A small self-supervised image encoder, trained from scratch.
Training: soap at rate 0.004, 24600 steps.
Rows from block 3 of a small self-supervised image encoder, named by matrix and row number. Rows with one number belong to one neuron. Each number is 128 + 24 x the weight over its row's rms, rounded and kept within 0 to 255. All counts start at 0. Numbers have three digits each.
After each neuron's rows are labels from the 100 images, of 14848, where the neuron reaches its largest size: "strongest on" is what is common among them. Only what is clearly more common there than usual is listed. The data: retinal OCT scans (Kermany 2017). In brackets: how many of the 100, against the usual share in percent.
# gate: MLP gate (model.blocks.3.mlp.gate.weight, 336x128), inputs 0-127
# fc1: MLP up (model.blocks.3.mlp.fc1.weight, 336x128), inputs 0-127
# fc2: MLP down (model.blocks.3.mlp.fc2.weight, 128x336, transposed), outputs 0-127

gate.246:113175143157158140116095120128120118146133166136144110112114105144097133131150107130102067152130102125158134154077136124065097144108157109153132129102129116155137144124108120122125151111148111127120149159110129139139180130193121087125168096158123106160137099127143119125147108156110164127132112119116137151121099135138118123104170130117127094084139178205132091108143119100138117120095
fc1.246:165071099102116120132148137108139130130127070119123145111152146124128117141118141126138181129160140114111121131180124139174156123137104129089110127173153109124138125112144130122123139172102154144143109106138133111154067129053135130131067163111123158113096158144120145123119134131132090130106166142136123110118150104115145134140080125147137142147113123052136156154146129144116155132172
fc2.246:107112135145070077133164083122126124125103116112171078126138117100134156149127104135118159136132154152108168139145095159131106110121148113125141130147152108106122128117134119140113135126124135160129113090096140142106109119117131120184114105093125148144102152126149116190097137171092095137109164116132143121131117124176130096102068152148119175119133143069134117135140141140115146125190
strongest on: finding: diabetic macular edema (38 vs 11.7)

gate.158:146139108109125137134129071128153137120114110137117158144100123173119140133111099138172122100176132109138093091126164061094127152098114122106080090130143109158125085165133111091130135118132104125138120083127115115124098112172130162129135092118063091126111183090122122132134119147127146121151110126147160135137134175138136134116144122139124084111104131139105114160154084132116149125093
fc1.158:138128149152119140159134055137103133142071123127124135139119110106111117101097067129154118104133142126169101102122204068121134130100056129111069121134122141158149108174091103120118141139102103128141142114127130134120096130164128164164139109133131107140121153124105117159120134136136131146155130133136131091140140146138100123108155129148132094109101132107120123176172123154116143134115
fc2.158:110134124164092140141116134162118100113157167088088113148093134127148156100174130100146100119156143109147129141110184141124118134158135127148202125148142134093135148101105150108120132168128176122140108171129122111194113153108113115109117166162128144141130129134143119123148078162151168118093155153143135163130127147109098171172121133138115115145157124099150137160112135148134133140114
strongest on: finding: normal (87 vs 51.6)

gate.202:121103101101133107111122086128149128119168069171156153152103092164104137102099144124143111127104169106101148073107134119166150147111150146133160151100136112116128131101157131089134110111094108094175116118148135108131109176141123148158132131121108118137097126110099119126143095096067161115165128097179138116091121177118117131144164146138138164157125121143122135139108156110128142131137
fc1.202:109152151148115137083130120124130119112161107126114173100111136098106143128109139099130125124128186074082162119112127151148132138119111122097140165116136093158118155106095110142098124079118110153126107151139163161107110155125139106154129134155090151133071107159131125150144159101106180120159149112148129126081102160170108161113130131133112156147124062111145124118105159137140130135157
fc2.202:132133106177089110093133122097138155131124149163119122088104094133162100148148149075151152129148156108106132128158137088151113115143161103124156110137085099131133093105151121092149090122175147125137127171101135109141120130157130104139071115133148145124112105116144115132125135136057128136151141112087147153186161112163145100126158139135120131142107175137130143099112090151133142116135
strongest on: finding: normal (80 vs 51.6)

gate.140:088145095099182133155134115106103152109158136151130132108089167138117145143115161099113073188117171125113119149115129110140144140164106122130143096103153089140131122118183135115134135114143147160149179175107138139133164104119130147111110149114127100127141130142136161099162126122091144129122120186093107141121170119094137119139106125121132099093136126124180130103154146156123163100151
fc1.140:144129103125116155097135106122154091162123135153136110157162099096114088115121149122150161109146082108153142124146099154127139125089112102125108120110083108106146096154171136150132109137120104164162112108136152113126133139140104111168170144145084137135099162133144143127095116155159177142144164118147135090133097123129128087119110128096117117146124141117118160084201154126077110121162
fc2.140:176131125145107174136193105133145126116126112164112155166104163119102134110092138145102129150118103111093094092137091102109142143110100099108094106138127149125142107172159210126135112147119161121132123163142124162124111111166108105169116137147134116094151141101128117127128130128097133138116112141132124111110134113114137145121151131144137098086145073136071170138149136123164151109105
strongest on: finding: diabetic macular edema (56 vs 11.7)

gate.135:144103146176120115095121136147136153129108123143133108125088153111122127106145136090097073153164153136087132147113109111107157121092111150155120177101085108147110158138095131159121171114083147083155108130127100116114122134097152153136166156106142133164142133127089124096158134111113110078139116153142119062116128112137135098147150153155089123142126109132154143106115169168117127115143
fc1.135:127159157176095130117099107114135160110132130125120123124061147130126151131154132129096105132114157147126115126105105134081172131127150104123165140123148124131120174129109139136129153169116114040150106138122101115172109146082161146121139118134123135143159150113093133122118140070124116098145121159145101080119091141131104102167125169141146125126130067083134124125120117126122129105155
fc2.135:133161122135149124153139119140136155128093164082136156104117122059125133164098173108159133139126139116147107158120100142112140160151087097107114088112134114179149149124137166115149151146131157144110090188111141082122132129129174116118104077159144114153097116159135127136085104111134084101143121139110124176089149113147095099101110103104146133123118118132131137138144152105134118133119
strongest on: finding: diabetic macular edema (43 vs 11.7)

gate.314:107096138143131161148116139143102118130156130106130122148149108052147119111101128115108124145144123118160132158095099144122123138131099112140128124102155071131138145085101101124178106124134142175150096090119143185115137137134115115159085127122130153138108138112101114158141174152151175102122084103092113130073123159140149149122089107121120125128113123116123109090177176134149111141138
fc1.314:124144131133128083102136145148119110108161116113132121110108125111077111167123160106133113096099129124090136150117155161117141165109171158103136130167107143091153114137141090099083138105163088122129131136167146096093134127126101118104156167140102132110104105149141169118167137125108118126146146146194089159189149121082124128133121160128162110144125106159151145149120121108130120141085
fc2.314:112122138118152135104165097175135131124137208080122125104160125125110150163114128180138110075126138108100153119149127087139140135158093138071149087107135150120162118149145109157144076161120118091127083125125141148117154156135105122132085119117141150138121115120126113118166115116078140125121135114113121127167119088142107129152158136132111122146151095120137097146127090091105149143159
strongest on: finding: choroidal neovascularization (71 vs 29.3)

gate.116:096111085135210129117115117143140136117139145098107166144106137107104118123153211135129158123137110136136125147140144108121141088101094159114125078099148122086147133101155122151141093116127131123120167143139145173146147099126079146063117159157126144125147114136087101124160123118113157135136098160140127151122144128127119154144086092130130123121124116159139122133131114109175163134123
fc1.116:133157101097156125164148167109133121084129133146134185119128117097153106113159148112080107090142136165169140130102147118130105089130131162114118129099129102167144160121101102136140163114136162138083133109127156129153145082104107102098115093134128130114120082111100132145151167130116116097130131135134173127119170106097071141127147093157156102122151120125114110179115098123136112152143
fc2.116:104145122080152118134101086137103151150153099163124134158173128096146159125148117129130080113133162164143151111074147109126118120126128131146144139124159140144104147121108102125117089143161120158133142091137057094169146160135108175145166087107076107149119097135103125165155114155145116147117194152124156134137128143132126117111133132114148149118110141113130125109132113153177134145120
strongest on: finding: choroidal neovascularization (75 vs 29.3)

gate.40:125134092106144153095099143119107138153140107145161191110132126141133078155141190083078105097155141109119132166128123126110128128117121140113135113115113106142166161114128127136128130130117125084146116130152132182066160129080129108111135156163124147127105199153115149138139105100123171134113150136136144152151127142139099126117169112152115154131142126083136092144134145119088102135140
fc1.40:138120138117102110087122126119077105185110101122168109145124122152152147128135143156126111118181135091149153112134099121150141130116126136145102136133095150139114143123113141130148139141105137077148126122084090170137134166132136140162160156140127127141119185131127135124083090117119082109125137085101119057123104109109134115145178106129114145140128095092122138134153169164099130082110
fc2.40:137152106144116129156118156112115133134123099159133143127131164158163115162148187140134159151115100109134142137190112132112119139097141122118161153194093133138113129142145164137119123124113110099129130144166159128126088135130119121083129112158126128151142175118160130159049182143130099132117112124155131129108079175142129142084102111110138113120135114140123091170140147129099119104111
strongest on: finding: normal (86 vs 51.6)

gate.166:100134114122163093137113141148141107107156126087126142123111094107113172100134172135117063119138144119155140116110160085133119108142108149122153116098081108127138061119161136129140112146155140181136145130157120126114182132127100122117098128135138049111155089115161138120142116111102097151172151156106141138145112169110096165132134149136110119126137115131136130112125139172119169130128
fc1.166:126095101133113107145128134116139153099153125128119154111135136070154149099119138103125138110097126132133150162095174138141104085163119138082153138116067116120148088114134118163134164114160158173101096168158174131134160126106127117128088118120132118107145062109155135159155151100116114133132144174147137150106127129120119154139101137154129111124142132111155131176112124151146122177169
fc2.166:120131203148180130053121107169118118122117133113125168169131107119157127119152120096133102122137104102132108145112165106129157142166143134118117104132139181119166108125095134078124122148139146129154127130152116116111156121098134143157118140133139088104130104148105163115174104135129136121152172115105123137154117061091118118169153121111141155088149127145138101118148122156112139118104
strongest on: finding: choroidal neovascularization (75 vs 29.3)

gate.319:147128109132114129142113112117151142098155140134127197117141086132149101112142106082110062159152138121162113148119152116111147106107094136144171096093135105133160127144126117146139172132116117175169105117095157164103159122134091147097127120158135087134109115108132130102107130135109179107167118156111171125122150126099143135106113164109133130155133158137123153125156188090127114133146
fc1.319:139078119146153122129125115137114103096157144125135073115104148092126068134147125092121131134106121130109147154085163139139139138144145176124102144134121079106111158122127097156143172096138138141136109129132174150089128107071124145106186168137142128120089108127153144116134149107128145138121129113162118133147117152121114168113072155172118147117128130130159103128126137150177083132098
fc2.319:128125134170123102146134156166151109067097134102139128133126097129119147086127136096100108116120166102119094085155118102149133104144136120148134150145137155144158116143124138115157118120154150132154117128150087153087159130148118142111106108128116131158180127147121118146128130122147116135163188099088149180111093133122117073151128148138112135097107138141103140144095078160090178166130
strongest on: finding: choroidal neovascularization (65 vs 29.3)

gate.120:151137142100172114111113086109151163145165154126136128110148145125140097134090161143155156158158117134159119131111129123160120119113093162127099119124143122138122127122147119160120102103159157135154059126164149163116126169143122119086132156155100118134139149146127083077189173149128159126087115121109153139139099139150133141139086102163170105117089117106153113113143152128096119127143
fc1.120:156086114144124112135144100117116172141106124092103076085119133105165117154127139090106133135111143145105152142119100151099107172131156151138137145163140115144136089128111161153129121126155106144159142153103145115122114113099174144124124135159153106063117143136176168084153114119108134164160130162133121173151119135126177100109114167087083120157096133110119101130135122137144143122127
fc2.120:124145162147113117121139136135142109167126136105126159113128149109141139113148135149120111071132102086126157127143148136139177099124126100127149130127106159087181125109108099112140129101101174127180106138159144181081127119119091148112071147134170121123129170149092148102120132105140118114114118107090154153156150071112124155120136149152156131152110082097115134128139143147089098132132
strongest on: finding: choroidal neovascularization (76 vs 29.3)

gate.259:125142126137175173158092115119126148101150192135108173109116098119097101141121163109079122107172126133162129131140085113077167112084091180113125068126167104141154117111126113152119141133139158181152144116128141144082147101124101119085110125140133129114122121119119115132117118169139175145140097148136150144162142138103114129121129120175137122155118121112105119122144134122126158124138
fc1.259:135089112125152137126147134140123115106131127115141143110138153102133079132144136107090098118146099144123128169075176148146115147149108150117115129120138086106140138125144107153133130094143129151111094161161173149111130099086110113070137125170143092132130087131143144137138164131150157136119157164128137189151131134114079181116067105141144131105137161160143117155098094141144115151136
fc2.259:127136158134121133116116144136144117099149139112126165122153122109103150105124098102084092082144144149108136105115136111150167111153106160125109092106139104119181147136118109145147121141146156143163134096140062131079164135140116126165114093123137172114147082118100147166157130139119126106155174121117170124155126129093093098161149149135114137120129134150109141102058108146129127162156
strongest on: finding: choroidal neovascularization (78 vs 29.3)

gate.157:145141166131149120107150112162146143121150142083128132152108155132153121150140148151139114115154123162142166127128141131131105090138146158117101114127101112092145131188143134149111105113119159155146139131169149146081110169124154130085142132149121141111150095117137129102149161161145054112127111117126162125139130177181108156140127168185155142104133113129132136116124129134114193120171
fc1.157:111118061109129134159091114108127127147123119174111134106147114109088106125100131098117092163124156116143096121135099107108122151122100116143140130135163130159122113073127149100121149126143082080108122152107103115121139078135111143171099152136143107171123168141123145159139123103114193142113122146113101112117123112109146099095100109054104141165109135124135105103116111118132099122106
fc2.157:146103133134108118141100147111133148165140120154128120089102169139112098109110106161127161101151150117108110141163112116132089085089162141083133147144136102175143079147158092123132115097110101100143123128148117198101113119121136106156111137106154187120105163146128082130120133185172123113155125151120146129129139149142133099155129122170080136134094128154117115118143141100139122127143
strongest on: finding: diabetic macular edema (34 vs 11.7)

gate.170:126091150100107137137160113095160119132145097128142172147102135128117133142147156181098098151120117106163136107113159093148115175159145147141092156150180102140135129140093099093123121116149132104125117135136107170114148126123110142136143120166119081124129127076108107121136102138140168125095105098125109111085117149091125149136114131135109125133156102169128177119103124142143094055148
fc1.170:110138156102104122121092105176098162108088143135157102127119147118102135094082163188145131094132167143153133093151129091131125085164102117124082120120107181103104129139096134106151141162116137140129130101078114117164122096134148116109120146152109135121149126131163135150108094131174105138112129118121161089127113153112122102152118117154122104103091146137118169126148083121119114098102
fc2.170:116097134113113144148127107107121071168125094145132162143115149133117158126166117129109132140124111123158083107134157091131177149151171121158119118099150126087143156145141151114118139148074126129130124128145130112109111144125103147129163162168125067150159148128137144104153067097166146165125147150134142087097119129088112148133140129124123141120188126151133139130135181121133134080104
strongest on: finding: normal (84 vs 51.6)

gate.62:107115134115156108145159150134161117131109132091126124146092100113126175138084186130146097160142105116118128111104169106130118172118173116144123095129127105156136117116159112113094144156111129145112145137106125103132107150149137140110101180137120150127156106127117127139090166089157123175169045141120125135105086129105121126119123104132098113151129125102126150138111105127137204119120
fc1.62:151132143116135132124118077109112156103140137149136163114144181135118080115151094139097167136110181132139141135139096136130104101151084151116120158114126100123116130147115124163158122118146110120146137111147147152104158097105118136109154112094149111118125157137174122113182068160126155088118174125151121101151157124166130127101129166128132157084156124163155117098136154138119080130160
fc2.62:127142104118116132126113140157139089125139127155136145094166103194114126127116138145076126096134094107099117116123119143147150064110155107115162131105105147089136146126144109169143132143186112091148105084134190108124129121151136106122097110126119121155133087119101128143073147145146120112116187144125160176092107132123109158157143125100116101154092121134129133157106114122125116124111
strongest on: finding: normal (78 vs 51.6)

gate.228:141140135140142121102100117128092132135130125130142128115139143135162154096116073123148087156152133137129142130131104122074182081093086109133121148105168080100121140125116148156122130133120126035149129149129110106137130131091154180157112128113099110144156127113101155120124143108144103078171119112172140094123112108135094113127119151178126121158147114108130109123146125164112157116131
fc1.228:094112119101168144130154122136147107127141104118097146169125099114104120139123123129178162109102101152142105125128146129138092162176146124111127069134117137134157144136138106139135119120118142177091110143177111149108124132233103097137088098147153127134114115127131123130131138117114171163109128115068162168100164101104154112133127126126147130107126132150119134137109100104151109146115
fc2.228:110133123115170140111088104112110097147147118168110082087136113185133159092112089123149165164124121140095123139166175117113142128117153161154158135099121126161142137128083122189121172124137111092152155104134134154130140107130129125175133156097108165113144106112123128136168140144146123137128159114160117113110131160115114136116121148119102087180156140128126135105121087185127137133141
strongest on: finding: diabetic macular edema (52 vs 11.7)

gate.101:138156132111174143128114111134127165132096119131121144120118159148191123132089176180123144072085129144109141107124094070144152111121101108094158114122130137123139089146116122178133102080171091133134102096165172099134144099107144121124118128123149143120153142112117093132107152163138156145095117134138110155118154150115123138119111146140146174110082111098113138110086131130142132137112
fc1.101:146135142134091101103114111135125104085123163152155145090167103108123154088131094120148146142149135156182112139078158085154176108146107180157124156142106132123111135120140112114130160169122204132134129120128134131134120158150095130140152141131157109149117136164128192097139093140092148130141146124132149143173108097157118134154129104144119105136124120139143120132119143149124090118172
fc2.101:140153149122131131147108165111121122091141148045121130123136106120126107125153158134088108114108110121158114119157081147131146104152097097137137145165153109127141157117107174134135110144152148147098145159163127123098119140115094133112116133121151121124137118141136142130098131105114142127112058106078160155144095153162108218111121106144143142116112124086118134118128096138092139162146
strongest on: finding: normal (78 vs 51.6)

gate.113:149137164105143127123138130156138129137117116128107143124112095105137132102105158174114143099086133155105136139129133076148173134121088097128128128102126169137144116138133123170138113077176144145105090113176125106132166106130119134131107120114169139107151142100149120139107113107130172097099108144132160160155180148089128143117080081159109155150165106116115158110141105130111099164096
fc1.113:112137172125095095145114108138156110102107143121139111107206081092099140124130077135161150147134175153154127116096151064147153083134095138112122111159158137130126134136092089118131147131163185123134115151133102111149140132176146144167112125126150114148118116130113134118123115156112172109155150108105138123136091097118147114156118106117144103138130181150147127141163138148120112125124
fc2.113:136156151114097116140176128133114114088137152089126122137111155094156117149137134160081114117089101130146115117153143156156168094120087090131149114124131117110126120116138174148136121134142118164136113135145164160113145120117096118130108121145173150147131131154133115109063145097138147129104060112101123138132091112169157144120130086128130150131105132069109148104135154101092132097178
strongest on: finding: diabetic macular edema (36 vs 11.7)