{
  "mlp_ratio": 2.67,
  "head_dim": 64,
  "fused_qkv": true,
  "inner_norm": false,
  "projector_hidden": 512,
  "projector_hidden_layers": 1,
  "optimizer": "soap",
  "eps": 1e-08,
  "batch_size": 256,
  "adamw_weight_decay_other_params": 0.05
}
Rows from block 5, named by matrix and row number. Rows with one number belong to one attention dimension. Each number is 128 + 32 x the weight over its row's rms, rounded and kept within 0 to 255. All counts start at 0. Numbers have three digits each. After the name is the row's rms in percent of the matrix's.
# v: attention query, key and value (stacked) (model.blocks.5.attn.qkv.weight, 384x128, the v third), inputs 0-127
# proj: attention output (model.blocks.5.attn.proj.weight, 128x128, transposed), outputs 0-127
v.58 057:144105108144158105148070152108128166111154106138082152122125132146175090118077174050162149131078097088093116122155130078107147099108095139199198118166140091187179142113163118113093081106105068121138151136161169139113173107187074133131097112124105115122159145121098174139090135127092208105136138090088146147106163121176116151098118099095125098109065133149106068143177130189126155163100
proj.58 088:122125160105125146159097098054109169096112115153138119155146141109183164137100165095080228176128105088153115167144138135162136180152120091176152165119095145218092168141121161135179158106155141170109089146154120051169130116107131132147138127097179087118169100093150118121159130063092115127136069141182110118148166073076169091113091099123153127135105180106137114121142108130137141148069
v.59 073:099145087109130120115139100154075097138139163083149154150092114143140152171159200137128137152133124149147138119187162139141155146076113092131136080112081079089181180161169184115096152122081134129122194148076159105087110175117139055091145138112090127139152145103086139124177175068157073147090154120098140197118130136087125123130102122155138099111121121111181176091079107146066174081096
proj.59 112:176140200129168128106129145054124164126120106143165109144155108116148175112082188149100158148142088106085144099080122112159179179148167146171122132137119129193088141125086191084088133149086126213105114145113162084130157113141148142141135128135133134123168097132049106139111164117141099171155075161127114101109081123138158118076095091072180095118123125071109118111163192174131169119099
v.60 106:049172087103152132177151128113149114101132143080092167184124210139119097108119141124125085135172145155160095139111190079083131103143094131134132149159113125127120168146136116143145163112119151100130160131172104133147144122162153146110131143132085119172193098157095182123129189158164063185159132110152066160111143144133073160128070153119107136082129096166198134157194105213129147114135
proj.60 093:112177110144071080121118116057141163140151146192113129154124155144096177138179169173112174117181115146113157114151142198152102163122110126166134150123161157174101124088120124098187116108068076155084112134142120194153080120156152174116145120134131088085125184118206114108105136099158096160118155117133155059110151091057195158126130131146150090155144083140089117141108179154117146153151
v.61 115:129148128089157106156134169145146154086073136147150132118172105166140125132125118071195166096083084173146153090079147098129159131187151161125165140162123130142097131152106097145099138112152097157128109083163203102164176087185129130171113040131197167089136083096066113134071144149163154126135146111090188150103137088154143163130134166084126121127096110156128137148191138156169124157075
proj.61 091:064120086121086156140046103066159115122060089130059158140133210132127090088161104120082148183130120109110157195156180153168103123110086106171145129144122098120138144158081075110134188088155058142138141143156095107195130141113097141145122133079168128104156158118130100128086151085116164156108121164200110113135139117123158113156088155150149126158152104134166161164150178122118131134122
v.62 116:161050146135116107130057167091176146147138075158135162121198111124159159107111103127165148091075117135092159121159076124097150137117121134165148127163136156109150097091109090086097103090122060089100142155165111116110136079082096156217107137117107125120142197157102106157095143060108124137130117085081109048154114113149123112145170152074108186140120147152076072161119123125155114140128
proj.62 121:107165128100150148154076127140103084045113127168137137149082106120121122119108196107057119183057132130194099153161152104153100159192099102112135136142113135124130187209166083159172169110187156101115137103145115108131129132090155118089155135104170113094175090115126100107137097091082111071137108105165100144122200102072111118151122164134093131126147180180150149111110111103107111155089
v.63 112:025146133108124166198155105171120098089129165098116144145120109114153163152142151150077101123111147142157129067141140125169151103131105107163135118098100121120147142139148158122097112141185151145139160150100150092100157141140137149106118162133146061171154103162129126096135093038085131190061160118139108200109149096070127096104152096105080122113113127124166222097148101135078178082154
proj.63 135:220113163160119118080096101082129171123188130207131112116186155197157162120118100114137167123148103103081109162117128134125103104145151154200142176163123165141119152077112181094123096128136144151103080166100128121091156128113119127107175131120132142128111136149121114167121141165159092150127114130139129082129031181186114153086111135139129142189092114083135076144139167195122176132177
v.64 076:147136136170161143129100182040176190163158109115097119148144161141185134131086163098073143137114135107129155172115086163080116122082144130174131122138122105151132187129100092083098149121122083136082079139111191168111098104093131120115138094147088110127178177135121103164094157085124097139052135182147128110120135087162069163113124124143191131139130104085152087151062140072101152077115
proj.64 075:145108150073104119125094109071060154124146087138160146155156103183173132152115124074183222131154162105125070097121036119123107147098135092119094147102090122228140125132144158150094084154135071118145102115147151119081081138128081156162156123081108136134092150118174113161124099088152146107134180134150106059164140105113108119122142116133126105121084184137138085112095064110132139136140
v.65 077:112110128090172077137174147160129061155145116155122186138123073152125142112127157147106150104137063138123095101189121088147208086053122078115107121129114093119148135110164203233117144128128141104132127102100124155105176056106095104138082151147147107144073116142153108114098122066110173122123116121118203154090174127103140114151149091140099121159140166131069148116087171132151125133141
proj.65 082:059206193112075109188135130152146115097141167118166100113095148092201159146155130094111157102105092117165110142118129129137169109162092060123179181194097084126132146098106169100205120129101143171109050147142127109148090163109115118112170097165156099122182127163132146140121151114097171146159122117132163118140091142115109127094160103179136116091141173063143132193156131133101138118157
v.66 091:148106099124128181187130093113177153184107116176103134120120164087136099169133105120135110131155119141100123097123130212106125149091152113110135111074165155104177121122096159109169092147123059128122146149123069182113086079095157162152109133056104128125082176122133116157142093076091067172073114150113098093156142135095161080180177137104116162107183108130115113119123184089165128097197
proj.66 106:220086171146138131132093101077120183102131105145154117102145109175116087093125138056133130137119168056107171151155109063110110117094145137138103193137114128145127059121094112096119133106095152130141101122115133088116161096094104091148137136104098123144059109120101095129148129143149083146129189150163090038119143074122130082109128124143093135141102149115095080077071052117143156156071
v.67 065:103100100182152093193190109147153124155165129183126070186102151113106098151129076135150123133135165189066084133090129133116117135121122157064106120143119148143108067119091113124119148082174141162141115133124063136134118126143113147161119137111146190087117114154143150119179146180123093149129098136096069101083154118131163071139107166149201130081128074184132191083165117142177086165111
proj.67 067:146142149164168077059189134088134173129115154134101103164125128106108120153121129167056090112149130153139164092148191097101133113116083204152147142100132112069112137135071123132120162091093088109090198111134093114088137103115130179112145127132103137170165158157124123090120151122127095126099144112147086193119164096141133113179135206115120150138163044168164112122111193123164105106060
v.68 078:118186091182145095120109158103154094133161164142146158143145126123131139160104156149107166125132068154116096144110181063134180062095102093171171140195067075117066174116150126118105172092123159108138103142109214128094130124151128093090116079145169150137149117137086128125095218102111197093122147126123163184151132143148102170112129105151134125137115156101144082136113198104136155094104
proj.68 083:079168131109101125155102138136094149115180131049133113155080141158173192148124136088141182145103109124155081141133051117157148162171148092129124119129117109183142104151146163147130108160139046080110088120122120094106091155133114170144138135075094148156216128119187130131159083088115156138159162101112131179162102131114067126143135125158154104107089230137158162174156126176108133125130
v.69 073:068128118123139063101165137141087110079097136052175119133133159139162130111129151102097051123111138137127157099119122126164091103161117140085119118142028131110118098153145072143119127088163134111148130120142107087126117164157128102102093101108094157106191110149170064166128116183128072151168129069117083112048102156138122162126119225116156096105128129175150156132115082163092139150110
proj.69 085:097147144124146131078170139114089117165204140113102113123119154094144168150085141146116143051146095157122099067116172130124192167127101120142110134120055106135143140082104115114126146145107088126083175171129142088079128116206109161127172093187140163138201136125144144164082142066125117084128116103163128151152176098151063136146093156064159105128108120159124127066150164187131103092102
v.70 075:070164117117162088162166152101130168125135124159043113165090154154126120143142135091121128142148162169157134183109117119063146174126121107137120112119105090127109155116180127130066161149129136107137155146078178072131162081108121093142155091136117134127161075147172163108152110146166119131138171161135075150057173142128139108112077134146146092039135109172184216084141134132145113096055
proj.70 085:143163155089057114128165120034088188134136178124157073162126136090181159196127098156117211105128111113170097098150101090130138132148063122120161175105091089160102147151101172123141144151141085164104122093131149117130065120146174175084199097130164130181126164136171131170187111109115140148128136102107140134122143077144149154139167186124125119118125141111159087138102141105156124085108
v.71 070:111134114070154145157068107053150178135160131127103186138163133152160119138108177092126090112097087134178138100138140157150186162139128140106160132124141108122194227158100164190150133150138118162119144178123121104056184080112124106097153135111144064172207115078133156090105111085142153121079138123119151139129130176090099105082127182095133166135163094129139136120122172136094115156144
proj.71 078:135163177067073081193159163102093151129136124082162090147111098138143173132124143137150184140083101085119091152137068116178177166163102109139138215099108086177091139124157184078174117139092108124150072120122218117125104167097139157126190127114159109122164138105139111163128100139124128155141182113100136099141101111088111118085153107132125075080123185088103145152137118104158157131155
v.72 073:097147138063141165071097107132089201137094144106181121129124189119104141124100147122116124138097159124134147139128107163177058135172104158110146091116132084131140138137120064170158121034165118208102133139130113116146107135094128134138161106102131140098096158128152081160173112168176171097110115111148087091138153170084181138078053140104131174101133219149133159134105127148104100101093
proj.72 077:151126148127131123141188142095067138103212124166149159111170120108166153125169098101134206060145102156151110140062208114191174167111169094143130117091116126100113165056148138138104156117176071123142114191105186081109120128134118116116137120161159175120138142091133100132105126127123178132129133110182098118163175081108055132123125140107157112137099128175124124056149153121140093113144
v.73 091:144135130093100189119111109138121124112155169151125147091138026119091148174135125133174106145137185155118105119108124098118134106103086097172115091111189129176149147149096130110099094149135163125101181175100078118121139128105105166151102168094116084159111083117077175081144107071088187132096138117125147136197178133087134097103147070118060129166127185094116171080160143151124107134199
proj.73 106:122112196069110128158155156116149176135045149193148105110107134114212155109138141114109078164124115115105110150140114163146137112178076155146184199092146117134094136196112199110205171110118182131137096140125166109136165158066161112115124127117155097104115113157076126081176144160115112159128148165095137120086127155120134141083188117171073104146135110111103085163145116136127157138110
v.74 098:105142151148147177147125143127087154139149143084093140168125148075172176126077130125069128168075132088130145116131137124144125090087061133212145065131130091155152148158125042103100099052094096145127123113137166145130097218113096138091128114109115122134108142124084100131086159107124195125101112161130085121174194127129144200089103103135149119157069150110176167134133151099148132097142
proj.74 090:126081136074099142159102140096126103170121083145159115168149116153164149164085097101138141179201126091089083120169027168149133172154108129150115151110091054206105150143134204130119150106140098122121114154112185090131099137163097157155142050116139086108085135130134129122117148109133113110145163135110140114129140121106113138069130076125099094126110161135132068147098039178110097151147
v.75 085:089107167148148142149127144133124142196164066157135141169164160115117124117131120154077177142101091127129149106155129186150154120049153086110087128113165077161111147133140148170179077081128075170121123118129105168112094104105138157110131117131114106112072160116125056163095091109166130182097083114135148065122135173100233145119148052134118132096139183136115119189105145113132146090149
proj.75 099:183096189134159112166110125153144143072143115160127147109142105168114064086156157002171149102140150085125151181116152084111164117102160108136129160166129095138198135098124129110102117099141134133155104145087125092129131102072084116129143112128088132105082120101139119110071175147138163159156187164216094086148136118115124065105139118139067131113094157144129102089108107100107108187143
v.76 098:085141110156105131159161121086155105116097125174128150154146092150155113159139087128175172105182137146115079172067196108103140139204183179152140132152101130094090145081184132119108127121125153176180139154142199097137142112152139069069093109181152123136152084090135136137124147137115104171140145095126114157098084154171153121180142194096129084108157132173111115148175196075159136100108
proj.76 096:184137119160089132165132123081164175085174160081112111132069150134093151154116131113135090154099117111108170158208081047110150124138141136146098148113133112134177074186097092069097138197135107100126146090101132120148148119165164143122177130079073177170181138105189102113177131105100080116153153133142132192104114117156127095149140159158092148121144179100152169103075135111121111110091
v.77 071:076096107109156115177099113099163150177130065152149169118140193121151101119109130129086135116098087103155173080163103183137128160094147133085139117108133089144145139148118119170161081124116043130121106080119088172123115061115161133131137102104098104092073176109104083171121044143136068154088107136104136124121144154099192082092162120057135153068159077148142115133147146160169136114136
proj.77 092:208127186133149117130132159099066208060142107115157105109153127169122109113125146029142178115136171087114133139131162068124123131119146141105129204162120130193122059119108099107102148083108108133151127116140111103101148094085090163134113165105105130147084122111138113148102150107141125162135211160176064071138133070090111059132110135120124117117117146122116092099130131090122147170085
v.78 094:140145136211130140133148141139133110136181197138099129150159087158098121129119142128121120143151177139103094093117100121116108096097104130197083096116140161147195115156098116106119092090158147129115166162103137170075104193166096132108069134146065122168174101134104179123122159089080185179098164123116149132149123112139118140136185142139146072228091098084125155113094122048113140134168
proj.78 098:122111136080095153149079095093112140125075112156160108101110095085247124159086103131122114147137128108125071134148070165127150137168108089119151136124074073168092159122130160139149112150065194159114042143162170070111120142128139069130130079113137092125113132168099125092165130128097105126115102126124168150104129130114102159096126101177134147114108169127126117130102032196092135117096
v.79 081:167169131099138174090192172088115222166113148138101108124167142154128151146147104158151087067181141153135157178146151142076132142140174165172096135105100144095116147080141152145103152134118152118114145141121190111137118141109089051076155167163096133123174161099167158105162153109117134124135180153148172186155120121127105174168137144130149105143160079103171143124106065049107116115069
proj.79 068:108154090096081116079087079096107140128145143121112119084104096118173171213130130117128219161150104105134137118152035168126132133116112074085125155134123130160128143125175125114131108187114117140158081106182139158111113116179221112129215101134115139145152135109186181187153094114095086105119066114160141116116121098156093163153139152135105138134140174119142133118113073132108160088139
v.80 069:094106109084040193052149116156115097113050122158170144089111107125178162134155074134168110098155137091077143130114136125113103140198191174152169133102107178112155121062156180128101134145153105123152114137126164104137130143097124160145105148108116133164118161095131111133142147070057134136157147096154115164163115111105144096196147153132044172171174140117107126153136159109126137111092
proj.80 076:180094131162119165096100117108190163122112115184117108081141153147061135103134143100130069165132154096096173147175089078099075104077113170127070175150180141152115056157048071048097166111135127111141178114132115130174189085135146142170129136107112140121120089117136134119134141139140070131124144176153093095098155123129198113127124162133091153161156126090103114120107118122147139155079
v.81 087:136163142140134162197152168115166204148151120145058071164112157095118139125106118078113108112183146125121130170155111189092111193116199158145131082081182134094121132072120128088108121133099121139099117146137135155163086088108171094087124146164054129134111155125163122139154169110127117157106093190131090109103130151145111160209113089112140136137167085124155087143099138050138124078135
proj.81 088:207073108124132141116075054077157118173126111147126154134120115182086087140127129102163165175137140072115184126150042079104078128080134138173079172137127123135180110127128128114101093141114129128173130107136126135140111107156127105147173074148108111133059107088146121176145108112128090101147157139151107053105120115148163101096140144143075125137115134123136084099036066070148145142118
v.82 094:143103145096160165101129108097141155156144094202060156084137120170066144128109136132105130161189135089069146148170057156079086120144123151157115174116149125110114115122105127085118156180097135081112151157105172141081128043108147121139140175105089079102142147147134164143164058128116101131118152147178090097084156065149098123103198088109070109114131085139165091152095149144139155127129
proj.82 083:159125139087122137119092117079102193081150122174166099134156099179146118154154108061163208080125155114140108110118109078106087118088080122093078171138149181217108109159120124138069112094163103135136126073173106122143117071126133130158143136089120088138059071071154142167160120075153127163114147145145088103121152120113137117159115163111113132136136143115115069136108155083171123155065